{"cutout": 0.4, "num_classes": [15, 646], "head_dim": 64, "inner_norm": true, "positions": "learned", "mixing": "cutmix", "label_smoothing": 0.1, "muon_scale": "spectral", "nesterov": true, "epochs": 7.5}
Rows from block 7 of a small image classifier, named by matrix and row number. Rows with one number belong to one neuron. Each number is 128 + 24 x the weight over its row's rms, rounded and kept within 0 to 255. All counts start at 0. Numbers have three digits each.
After each neuron's rows are labels from the 100 images, of 14976, where the neuron reaches its highest value: "top examples" is what is common among them. Only what is clearly more common there than usual is listed. The data: photos of plants, animals and fungi (iNaturalist).
# fc1: MLP up (model.blocks.7.mlp.fc1.weight, 1024x256), inputs 104-155
# fc2: MLP down (model.blocks.7.mlp.fc2.weight, 256x1024, transposed), outputs 104-155

fc1.257:125146086134137139126117154109133107131135114157142122148127113169118137141121185092105137163124152108130158138131167085127127148140109100180128142150160153
fc2.257:127133137158081108109117111097100084091115128122132131151134129114112158108150124163167136113128175112105153123147080143128121140135092140143139150144113121
top examples: kingdom Plantae; phylum Tracheophyta; class Magnoliopsida

fc1.699:165135118122118151087103138105128180128123148129114119138110164153098169124114128162128131119130151144097109131130128060158088149086124140105133157128109172
fc2.699:095114146143152115083162128175136126104163135140155175163143103145100142082118086093090117127138125114097148118146128140118151126103135096117099119112147120
top examples: class Insecta; phylum Arthropoda; order Lepidoptera; family: Nymphalidae

fc1.716:148155134144160133125151113121143143132183146153155097093171166112112160098139115138158123162133125114151115201115146116137137129080144110135094142164131143
fc2.716:096141147121091122149115137150142164156147127117140114120130127134111192108103132149113125145151129130136131067123137115079107112132043115110157112133167090
top examples: class Mammalia; order Carnivora

fc1.623:142154141140119097093161124168132151131105173111149152095120096147104157153135143127117091135116115133131133114124134142181104150099087122076096150146130144
fc2.623:130122126142136130135122111110116143165167178108141155122148174153116155145145114069140141086125121132181122150098130134080145135106118108131103101112125120
top examples: order Passeriformes

fc1.449:145123075116124138116126147141068128091157131157098131099110117169160133106171147098142140113127164109121136175163116130088129124125179124141136139095145150
fc2.449:113114137108107138105106064088157094162139116127158150137143128108133101193150090126111118140132128157160140141135101137120119146121127092103151139171112137
top examples: phylum Chordata; class Aves

fc1.252:138123141128111115129162153125127148128073115121157103111156119122127133126113114107160106158134126095099103144121077148114090078132154122100089130154109118
fc2.252:176131106138136094144166116104092128136111148114090125121120119167139144162127106111148140147136108129136130142094122126149121110117140122144157141136107082
top examples: order Charadriiformes

fc1.3:138108164130127112160139109150123118130136101141152109190095176135106114130110159089126120136140130145154134114124107118107122126090082122122134135123151153
fc2.3:114137155137156158132129127165114129144112146121139123155124090170140147079099135116139141147138076130114121105128136160128130121149138108132091092127134111
top examples: class Insecta; phylum Arthropoda; order Coleoptera; family: Coccinellidae

fc1.348:081105129155097153084120138130139122157147135135132144191122144131163184142116115096100133096158131095125132152099117110124109086117144097125095179129159141
fc2.348:151126153137150151171134159179118092101116193144121107142124086131164151118131161119126114100139159144177167113137144160124147150127138137107138124166144140
top examples: kingdom Plantae; phylum Tracheophyta; class: Liliopsida; order Asparagales

fc1.660:130120129149129122153130137122127094127134142122119136114125138095168090139115147109117112127095152144147157130080124121076141121111148133170144118170151157
fc2.660:121136151169147073129095121113153089115144152129155107144147103131119111128138093123103145112139161092090113099170121122174125115131089141123168123122145109
top examples: order Charadriiformes

fc1.715:118178132112130099160139108131111101114099164140096133120112157120162142133130166124145131109098081176120121119126091094100132138103138138223087102161138132
fc2.715:099140134144147156104137132107166164160101135096104091142121128123122105114148117119163120089108131114114125123169086135147135141173112109119123144125107134
top examples: phylum Chordata; class Aves; order Charadriiformes

fc1.275:130138171119156146118119119129113116135162152161148120185101138096168165125154100086097152128155113133150109132108109144148140097151109098131102143123123122
fc2.275:151136123153099121112149134134137134139148150143139130142160174117144133128116151114143070118136189129159140109104121161105125141121104159096119125156167158
top examples: kingdom Plantae; phylum Tracheophyta; order Asparagales; family: Asparagaceae

fc1.659:123180132134090116158133123086143124080104141116146110145156125087130104165149089112082136126096127162131116172085113146151139184125172138107127115164138142
fc2.659:132108125118138145112160130111147118117101150080110132138139157153121127130125122092103138151136164146119171116130121163146112183139128103126093116140159108
top examples: phylum Tracheophyta; kingdom Plantae

fc1.201:151143110146111068137129135125125136123136142101124135127108099111161089138140106129109128155143135137124090092098161123170152131144067116112153109072126111
fc2.201:103095150114162136118119151116116135125148156115137128156112128139104151125158091149102155150149181131140078115108140162089095103157152082142120165155143134
top examples: order Lepidoptera

fc1.120:129140111130146161155159147067122139113145092142136125162134130138118121147157120141102146131140104091140124129155109134096145089129122113130126110142153134
fc2.120:123120153146084134056108119099146143127141117171127115094153122119160077119134139153147099091122133149151115124115129139152092129130144127080118120099143126
top examples: kingdom Plantae; phylum Tracheophyta; class Magnoliopsida

fc1.41:089124087161133120132122165074126161111118120130077096096113166138151108096145109121118157169161160145119140086150144175133143107130125121133146103091138095
fc2.41:101116128083119140143160076125146148100116098130103129113158108171142148104159127132180136188108121132168119136101119131143075166138121126168133104113121149
top examples: phylum Tracheophyta; kingdom Plantae

fc1.207:090139109103122076118107149074101135137128124148154184090146153110153166146096078104154147142144125145099155108112138153119131126111120146095123096133128140
fc2.207:148148117143108103088151130117154164083128145130119096168146102163148146133114143135110114108098135137119104118148124135130098155116134115129126115126144155
top examples: phylum Tracheophyta; kingdom Plantae; class Pinopsida; order Pinales

fc1.655:163092075166133139149142134163138123131155142103102149124118140176151145121083125166073150121144164153105122118142149127130135121148149089139123103163085109
fc2.655:123128098105160133140102135138124106131149155167083146155144139088079114098123140153112113101101138128115149141110127067104191145138136161137121118131139147
top examples: kingdom Plantae; phylum Tracheophyta; order Asparagales; family: Asparagaceae

fc1.523:138157095135144092113128149093170126144088138142109139145112152125112157132098121120166126149179134139124158147103163143130108142104138129133087141142131095
fc2.523:136124131107101142149138122126111100130162168086143127106131126139170112116115141135163104149107095085153130120121114121169135124125123142117163083120143147
top examples: phylum Tracheophyta; kingdom Plantae; class Mammalia

fc1.712:129157106105110124113131107111138120109101092151157133118123109128145141147110080168101115084115135170110169091149100161155118092124170091127060150137092137
fc2.712:108081141113114124105083126130127124122156105160107106170131120146116081142143131081077133114092100129123049145142098087117104163142101146142134074101143121
top examples: phylum Chordata; class Aves

fc1.128:109174152145136099130111113146125110168113152115120080134114128141120141118129089072138149113099154147098141137109094131124063171090121115133100130150153081
fc2.128:118123103100097107127134180118161082132110139130137137110150100156113130129117176151130079070163150133107160127152146135123133104116104159110096111132109150
top examples: order Accipitriformes

fc1.516:184122105107131138148116123107132120126144040113145120132152106111102137115088120123131129174106133138156104158149132102096127136122154091154114127149118147
fc2.516:085092131103151132114151157145114106163130155116129091161095118155058112129122110123130124116112109113098168109149097141122116124136125147116069114097106119
top examples: class Insecta; phylum Arthropoda; order Lepidoptera; family: Nymphalidae

fc1.182:156176168102131148099136131134100131166096124155171103176134162097107117129123180154098100135151111125095139093129168156133105122140137115116109096128144170
fc2.182:131112114132145111163143074137163129137133138133107159163100109171105112154135102127171150159123120118116157174152098159112169123145116136078156152055120132
top examples: class Aves; order Passeriformes

fc1.688:119149139148129105098164165121139155132106140105158142122103106121117135152204128126109103107130117167132140100135125119113126150078088103070130122153145110
fc2.688:131116167136133124107114099122135143144163168115148122093142171170089130115148140118112139120136130122147143158101121135110154138132119122131087099112112149
top examples: order Passeriformes

fc1.647:132098140179138168152106167129148088134117138133146115107125143086134166119131141131125124130118152105114119135102126169149144110124169103135119168154117149
fc2.647:114117113123149151090132086126116169117133178142100108123125126161111136126144196117149143174150168168131145133127083133154127123161101120119141113111099115
top examples: order Accipitriformes; family: Accipitridae

fc1.669:115142136140116132139125098113147120144128115172110131129132125117136128140117140134103154157102125103131127124095142085122123128123153086128134144138109109
fc2.669:145114103086096138128142132157138131090102130114145132130131134102122129136135121082167121159069179121076115118118126134153134098141120151176090125127109127
top examples: class Aves; phylum Chordata; order Accipitriformes; family: Accipitridae

fc1.689:106132111101140099132157100153115128097128149119134104172132162102106131125167115160140162139138154129143144080102164119124143152078169135098128121160113105
fc2.689:151153101134111120099118152120093154130153098155158189143091105127128127131098126085107143105099078102115091176129124134115115110163141100138136111106138182
top examples: order Lepidoptera; family: Nymphalidae

fc1.158:151152103154144092121156091131156121139132146117160109066088126081093150086150080173134108106154116119144123127122139105145145150117142092136131119147143147
fc2.158:142126139142091111178116171144088126133208075149157153166129177133142137101127124177126136130133096136129097147063137103124129132149134131150173136120139145
top examples: phylum Arthropoda; class Insecta

fc1.543:160109132144138092133145120115141136142149111124120149114060150120081147102144087122101188136153128101154148110155106142136112115146092139167139115136117079
fc2.543:139121113102080108130133158072132141108123146111133106112160104172130168142166167117103144058112159115109153151125136137157127127112082157103139153139115124
top examples: class Aves; order Passeriformes

fc1.668:156082077116164103156125126098144139141131112149127153127137140108124107132092199121175154121127113096136100149136148134143125124066119124123119122143142106
fc2.668:115124143099146115159101122099132158125097143136145110097118093139094115140145134135148119057113112105112093121102121149105096079133145146144130127087109131
top examples: phylum Tracheophyta; kingdom Plantae; class Magnoliopsida

fc1.118:134118148143108113145101086107143171135125124128162188155130156098111143126169143112161118116105139149127129132128152132123149145146101131081122139130130126
fc2.118:146121109110168120134149126117152130124119149121098107128095119143113119124130134139134134099168153106124118124130130091132083155131136110148080086126119109
top examples: phylum Tracheophyta; kingdom Plantae; class Magnoliopsida

fc1.115:148115170107114109143098153107136157129128195144157134101140139122131150156134155112111105131130130159143112106148115144137155150143110146166133151115106152
fc2.115:160133137170119106103148109107103120124118100160123124137118108153137073129131166117120093175119108076104170171140125130198114173109117121133126114169121156
top examples: class Mammalia

fc1.680:116097144181107140130097080114126128139114148128147103160151102140096086114100107137113120117136151141121142161152123162145164140082131102087147127121149120
fc2.680:177140110117116167117119145147112126102122140119156145141165125129127099146111132084082137089101132138147155075110168106116130165144150127154130105133127119
top examples: class Insecta; phylum Arthropoda; order Lepidoptera; family: Nymphalidae

fc1.213:131099128151137112131118141141115063100166143162076125139082119111117103117088107162108139157112130134155160139116112120093144146107153114110138111133101079
fc2.213:161113118103115142078129142164149182080127114116125106087137152156116129131149157119193138086163090141115073127154152137144121123131109170148092148162138152
top examples: phylum Arthropoda; class Insecta; order Lepidoptera

fc1.69:114152163127129148111075133127099103157150162152098091137115129129122130097102169167139146163126088144137118190142134139082135158140146107135106117113109133
fc2.69:095092109114128105116117143121159163125077133148174146131091091150116121121139146106140124132170106090130134114120120144103153123143138148178130144106131119
top examples: order Charadriiformes; family: Laridae

fc1.744:120098127139154131138112131142120127113122131149137181155137147130113095124122148138118126107112134112106137146086127160127124102121130149099110161103131109
fc2.744:128152128131106088114130105107121084139136148181152100122123096127140103132091167116105117073140111143118112145113140101135141116119134133152098071179151159
top examples: phylum Chordata; class Aves; order Charadriiformes; family: Laridae

fc1.191:142149112124156137127149108106145115131112113164106149118143143131139092131127101122151148168139158157102116075143105150136103122099140090132120144140120135
fc2.191:129123115117153106140136115114144126154117122115130135144132084127120113121093085147169166136114143107119125109113143133142163132136146073134132162115145112
top examples: kingdom Plantae; phylum Tracheophyta; class Magnoliopsida

fc1.521:085137124142122154098096127161103082133095140124104120105170108142104105148139145099153118124103123087099147134112132131105158093102152112126169120185146147
fc2.521:171115114111148122109144137098156143154121133103111157101082150135130158094158123143113111133163181161137111113147121133109121148174130129138110134104113098
top examples: order Lepidoptera

fc1.78:117140133133116113120151162117151112180131171163145150128118111145142115132128117095136159124148131174117142145089133146093134090161095153103091087143122118
fc2.78:125112157111160132119156160120128091108116083173138115134115099107210125141140137132115103118134133145139127157154097158148130130095114194153140118140141128
top examples: phylum Chordata; class Aves

fc1.387:157161177112090113104182135144122127169125115143115110136107129116099127117157108137116128145123136155102110124169137120133057118091131068104143139093115114
fc2.387:088118083108122129119144174120136127115129103114136174144130092142123124084089125146150160138141141105141125128125111147108137118133153105131160120146141122
top examples: phylum Tracheophyta; kingdom Plantae

fc1.618:120106142134145127156084132098106102114122144119131127102153104130137103124141164122082149122173153165158169129112121125123124128120081148124088148154112107
fc2.618:151116105181146097140166146136121179134159129117140110127133116128137090135149129115131121082098125113114126101125113122167102161136133149115144122139096136
top examples: phylum Chordata; class Aves

fc1.117:128097092142111143131136126116116149106145110127133138120126155143156149088145120154154120111103109110103138150148156149112166144170132101118153124144161173
fc2.117:140185123091117132138109102124156122157115113120117136144126076165123094158116127110107119103114152120117128109131119126094105131116090145124099121140102142
top examples: order Accipitriformes; family: Accipitridae

fc1.273:188152091125144139174105105123125144145126129155085123156148117123118153108105150102099114124129133070099131089118163106162156102107148123127118142119106117
fc2.273:109100127163145151120217138170117138137125136132148100101127149113138092134138110141125173153149152154122130134110102141099161126137139110094126072134153149
top examples: class Insecta