From a checkpoint of a small image classifier: 8.37M parameters, width 256.
Rows from block 7 of a small image classifier, named by matrix and row number. Rows with one number belong to one neuron. Each number is 128 + 24 x the weight over its row's rms, rounded and kept within 0 to 255. All counts start at 0. Numbers have three digits each.
After each neuron's rows are labels from the 100 images, of 14976, where the neuron reaches its highest value: "responds to" is what is common among them. Only what is clearly more common there than usual is listed. The data: photos of plants, animals and fungi (iNaturalist).
# fc1: MLP up (model.blocks.7.mlp.fc1.weight, 1024x256), inputs 104-155
# fc2: MLP down (model.blocks.7.mlp.fc2.weight, 256x1024, transposed), outputs 104-155

fc1.577:149153113163097175124156090115149086130147132161101092128135132101115115123126101067079094118167134127135145171138109139101104108134126092116137107146133113
fc2.577:125154161099136121123127123103113088157121130091127118127169163139114115107087141132196139122109109135127111125113121104146127129139133146118182151136111135
responds to: order Charadriiformes

fc1.298:143144146121163119123126129136142138164100107113167091128123112167136078140113109133115094121157186141082152126109124120089129103094136115117123130125125173
fc2.298:137102115115129147175156111154126168107182135108114159163137118149191078102116121162110179132124081103155104106138134161151133147142140126121145140110139113
responds to: class Aves; order Passeriformes

fc1.477:151102118120145111108148130116150167129076125136121106157094124171148161114133147207136117132159080117115122107102117119103099146120167140118133151150117163
fc2.477:107128127130112137120112102096115127140142161121099144111138126144156144113097143066128155094116113060112160122144117175169136083139134113134141131111118104
responds to: class Insecta; phylum Arthropoda; order Coleoptera; family: Coccinellidae

fc1.15:156113128100117136087125137129130128153113089123117112117066175180177164119131118156138173160120112077189130088161144101168115113116097122137135126148143160
fc2.15:144164103151140139125129171079159135131160138139128132173150106148109138082108174114145102083155166140143102154139101149113116123093119134132163123106104138
responds to: class Aves; phylum Chordata; order Passeriformes

fc1.371:105097137088109131127127146122109143154113101167122126149192125154126145115122129148120156141139171128096097130137158112125150100152108111137113165150166088
fc2.371:141101140131157121174155103128121130097125159124141136138117148172138119139143130140152117113131136107091122141121119158150094093137130154134123125113134138
responds to: class Aves; phylum Chordata; order Accipitriformes; family: Accipitridae

fc1.361:106096142090084150156079127116137138115116133105138138120121140118116121160113117146126098140115092137102090161137182102103128140106121108094143160134086110
fc2.361:191160132156166178111153150131142138118108102130119106165111071158126088151162118128141075129177167129103178129128131129146176133121152123144144133116129140
responds to: class Aves; order Passeriformes

fc1.243:133144108088131143130136123145100120139112145113177151121147141152103071137162172149140127120113095121158138148102133073120109131134153124125100105122111125
fc2.243:142101120176132111100161139104213152112152107156139158146126137135147108154149088129142133117144121139123105118110120177106134119135134178114120137119115102
responds to: phylum Chordata; class Aves; order Charadriiformes; family: Laridae

fc1.272:119133101141165148150112129177155103103123146137164141073133192115206146103133107156121098124107127121128077114118137203127135125118119155088133111146104130
fc2.272:161174129087136151117138148131114114146153126134106129174119115140075106172143161107123138126172175129114164096134134096138140171175167093150147164135121127
responds to: order Lepidoptera

fc1.267:142112173136136126119132164100120133165122172126126175112125095107132141120159117107117139133154142161151104145114128140114137147097102117169114143093133125
fc2.267:115116127142136121124141116155164083132113120112119121169127148095113125095096125115143146132114152120075148128115154138129118093124123146116125113120126134
responds to: phylum Arthropoda; class Insecta; order Lepidoptera; family: Nymphalidae

fc1.489:135168094159151173114113121134137134129157143136141119126113135149147096095140094112132145130138143140121108105127120069151122087118136135166123120115090120
fc2.489:123085123147134092114146139151164157076067107156112106119177137121092172108128159125144106109096144071121123130124158138139135148153173105149099103106143143
responds to: order Charadriiformes

fc1.46:132129131137105146098141149123123100144134164152169167147114141124124108130159113148116157122150145132129097158150124147126091102130082124136094168115130089
fc2.46:127146117139155109123119130124186089109126140128130099140117116129153106101158129141150119129133098142145156130122104156155164122171135112090148082175129105
responds to: kingdom Plantae; phylum Tracheophyta; order Asparagales; family: Asparagaceae

fc1.522:192156151108132084139163113140078121131141140131133139173133132136142133123094153138123116109147091088129118120117118135176136177139097071117131126143154116
fc2.522:115135130145084130121097127098146123117115120121154160147173120169136165165121115130135130153153115117091128080141118146115130140094154109085145130121148131
responds to: phylum Arthropoda; class Insecta; order Coleoptera; family: Coccinellidae

fc1.424:168154159148172145126128128123081125105113151155114097155100104108105175150105078107104110101153108121118060142128138129145086098117140084162106105135102109
fc2.424:168146137120140145142160085129139135171172101120122182152131120127094075129129158150137134183131170145139107147148143108149100134107159123127163117126147120
responds to: class Aves

fc1.502:121139160130106169125111113141183077142124141133126105147153142079161162158102122194158178112142128126144117109097117126143136133130137121117181148071114167
fc2.502:124128075137121138113141166133089191122143082122149113137116089132121167099137124119107091105105133187137161152151108118126094110109133129065094097173144109
responds to: class Insecta; phylum Arthropoda; order Lepidoptera

fc1.12:156152118100127146123139159109142150138155101117111101146129127169104129106123118144107126121132131110129131163121113175151158151092151184142117139156158124
fc2.12:132136121114135142113116085138110131132103108104132122171112139114130145159123123133114148141105107069112124089141139127096141115144135105108076123155117106
responds to: order Lepidoptera

fc1.600:143128130114149146147171112133132102087113134126150165116115159161080097108143138119122127106102152146112142165140156167102140122094133106097130089105142134
fc2.600:147137136146159101123117145171107132152176103106129106152137149140127137145143129098145185120146117154130145136101122141152135089169152145161114155155121099
responds to: class Insecta; phylum Arthropoda; order Lepidoptera; family: Nymphalidae

fc1.363:088125090136130110120134116118131107147090169111109112131121125105148114161142114161137142145110154163127090105089145155204161148136133124129135130161136097
fc2.363:126113158126146123160143154114147161089158089141132161134132115106134106121112132139101119109104163129143155094139140118097102173090127115121173091114107119
responds to: order Lepidoptera

fc1.693:135109103125144102106148106109141100122107115122132137101134156119136098114140126167134110150090059118133117130124134125097121165073142123153099090137151141
fc2.693:126146133174077151135128128102158070148123132118142148149126130142116142142111107139136129131128116103111174144136127117130138092114115152175099098139160106
responds to: order Charadriiformes

fc1.478:119130060106147129132118158108143108161157103140117102140152149150131076120114153107183101172110160132135096108151106139165132127127170127092129186154128101
fc2.478:138134140142130074162128129111144150092089149121124134097152121091134116117084121128127129086123087113118119122101140173103145114152140097139135113122123132
responds to: kingdom Plantae; phylum Tracheophyta; class Magnoliopsida

fc1.113:166109103166113124111145118118133132111088126148144094126135128135126085168139138077097153129126096115134104103124134109127143132118158113130129137110158131
fc2.113:135132089132115136119147177143135119131140128102128123117138126130091136125132100136130080144121121139123117131151163100144076140141150121099141142111109160
responds to: class Insecta; phylum Arthropoda; order Lepidoptera

fc1.370:168136116167138126117121170132150101163084117110173136120114123133119152184152115120119147134077108106141110147097108127119152125158128200161121171086096127
fc2.370:154076131156148144079123103135137148102154134134141116141159103116170091127121145135139158133157133129121144154122099159098110117107110144132084120136134150
responds to: order Charadriiformes

fc1.431:150148169127090113144120140129116067113122163117154129151124099126139118140155129075139099121132134161119142124110165151134174149128086111167126147121136134
fc2.431:094135096155146136137153122119139122110173131123126106176096161146142096168112099146115123131161132132130135089093115119132169117132076130107152112151126120
responds to: class Mammalia

fc1.609:117118178135129143113136132150148140118135183175149093131142142132089080112119135106108133129156110127128139162145142102089134141135132110162107122113137141
fc2.609:156112084175126163109109070104148106140154113114134150125092124127139100163107124124124090121163089150118111116119136104141124141115113103109135116139146136
responds to: class Mammalia; order Carnivora

fc1.132:130139164150143132126115095155123128080182135147143123084131096125166117122101123089110139095073097105105132128073132151170106145093151052100150189136095142
fc2.132:133149142142119158147135127121148115141119123097157181078096148177103170157160135152166065127186147089149133113137110127123138112120091142124156108141173153
responds to: class Mammalia

fc1.610:162182084086088157136130118123086078136089118128121141129111156116100141121133133158118126167151104124157130130134117110128147123102129110130090127169129134
fc2.610:112091139149159119149168143106136159111145141099079125145114113134121094117122131122146152122140122138113121135138143101156098110084167170085167156123080114
responds to: phylum Chordata; class Aves; order Accipitriformes; family: Accipitridae

fc1.528:116112105142186089118095143119115133109110138105118141155150133102130153137101121179138084157142138075113145106161110124143128175139144163129139145102117090
fc2.528:138122136098109150071173134091177124154146115103104114117148128163135107113145185154126134106131143142129118186129128143115112101131090146098121094106120169
responds to: class Insecta; phylum Arthropoda; order Lepidoptera

fc1.345:091167137107100138089147129141133098115102147095123130101108147129079119139110150103127171083103170125136117119126089125119124156113150108129112159139134136
fc2.345:178110123154124068149125166110134200142136108134119151160160077096104113153158109112132105094175156100148150146124126134129121180113136099120093197149112138
responds to: phylum Chordata; class Aves; order Passeriformes

fc1.325:117142137070115125142119151132110102100120125084167151064139128118111116126104144120102110114106108138157110122120096127133151136111081173129144150133105100
fc2.325:173111112138120128111141127118146153137126099153138142126118131175116160153128129092124126143134137098114153137110094166156098129129128099102118149167146128
responds to: phylum Chordata; class Mammalia; order Carnivora

fc1.163:108112157080128173137153139088163087096171125121133101133132136150110087104093135088123102115136098072125123146129109156131141116112131105178108146139178135
fc2.163:145180142165143098155121140119115144155116111134083162138113140137190138154147106151126137140146146101141088076119150089076145146158093113086122098148071147
responds to: class Mammalia; order Carnivora

fc1.754:174149121112160169085148081097147108168127140125193120090140099146125122130071113130127129157137132117132105126078122155159115104097118112129143152156105147
fc2.754:091168139117143105138123154166136129089139111136127113107115140139135143130113119122144134126092120107152163116149139153106150097144111091122113132100117108
responds to: class Mammalia

fc1.547:145132076120139161124147165159112179140149119123124118134102100122176087123154132149073135138145160123153130123120129060143124145150123137138142131158136094
fc2.547:160108119099159133139152057116139091138148138119120123127168208092108115135123135159147135127124141053158175111144111118128129161148118098095144128168127099
responds to: kingdom Plantae; phylum Tracheophyta; class Magnoliopsida

fc1.214:136094111108143139136109110135143103120128134128144115170115151143151107164151171100135110130115095155116086087143134110116149153118144123128118116171117161
fc2.214:127114152140140148160114144093135157129137134117121111137126091136101082124132089142076178103153191128142127137134150129103104122105133148101127167123096129
responds to: order Lepidoptera

fc1.455:167131141147131160064134143118098136126113080114123130126103106132114112110117142129117124127134117123143086168132162085117102133128122118092160120104130144
fc2.455:070107104143156106118137140120127143095145137122152106132158120155081108123148100110105104134187099092110179144109139145126159136113155121141134128144163116
responds to: class Insecta; phylum Arthropoda; order Lepidoptera; family: Nymphalidae

fc1.526:126121110091155146067088118130177100144123151175168145102116138128169088160125156141155096116133148110146113166078115126158104093104127123114126130151138151
fc2.526:123139104117101176160108139127116113120152120135096131142080107082100153139156155135142183140131116129132111106131152105110147126134137103144130141118108122
responds to: phylum Arthropoda; class Insecta; order Lepidoptera

fc1.50:116133121185159148108138091147135132129110162129121123094124150107143117143123147170111097131104125176163112132098153151122074181117121132149129089160092113
fc2.50:164103115169092107142133145147120121139110107125099140151127078110118165161130137132140130150147109115102092108115094154104139100151097134045149135122107126
responds to: phylum Chordata; class Aves; order Charadriiformes

fc1.217:176114126122148141101110136132089149101173120118098126112115106101173091136137097109086144182153131113130150183132101132090123117142124101072157092114083099
fc2.217:147122105129104131124150129151169163141124157094134126118116167112110115125104145140185080136135105057124065110170138121106099109127140133170134133143125118
responds to: kingdom Plantae; phylum Tracheophyta; class Magnoliopsida

fc1.87:142094122135114105117107098158137146107138139120141143149102142109212081118181151141136154138105129118129126139161145122145139113099137138093156104166128115
fc2.87:129134125151163103125132124136162139147158156128150126105139156119102108153140111125173131167134144051148131123104129136128093178132143136141156098134155106
responds to: kingdom Plantae; phylum Tracheophyta; class Magnoliopsida

fc1.268:157130117124122108130172154114122141157081120135147116116158110126109132138118115115175112165131126089096113127119106138114095077128154120099086148148102118
fc2.268:158133133126135091122129121096086151125106143142125118126124127147152155145138116110147153139125120128147112134100112119139133087130136131148170140139110102
responds to: order Charadriiformes

fc1.517:154131095114146169119094115127108129105092090138064152104100136126124160105140129166102110089091141119120128083121106092113123141136130079113125154129114168
fc2.517:119071135129125128112105125161135152117134077094122099163130099112142128110093158152078128128149168155131135165117164126165115110124120103111129133096101138
responds to: order Lepidoptera

fc1.408:147091141139112176142128144093072135099117125101114083145136140138096134101128122164109152124130143159124133136129149143115125120138124125110132111130141151
fc2.408:073119153108125106092136135124190117126117151099173143169126124149055151109126077080120138140113084086106129125120112178125093126109156120144113122126141122
responds to: class Insecta; phylum Arthropoda; order Lepidoptera; family: Nymphalidae

fc1.709:134112059087119143155119124082139103143118156115135148137140114098095113111143115128106118127142139117125144116125105122114140122127144132145133137120129088
fc2.709:094098117113101133122163112150066119119125129145115111143131108102150137133106121116141076102154090139144111089196166108156137137099124092100119107115113141
responds to: class Aves; order Charadriiformes; family: Laridae

fc1.456:122121152126152117116142122103141149193135117119111121127134100160091122109110108121092122097139117135087095088095133104149153190126145135108157127130125087
fc2.456:150149132137128108130139139150095183112125145121143144125137130172149141115141147144180158124107089131150133113113148115162130126154101157188159123121149135
responds to: kingdom Plantae; phylum Tracheophyta; class Magnoliopsida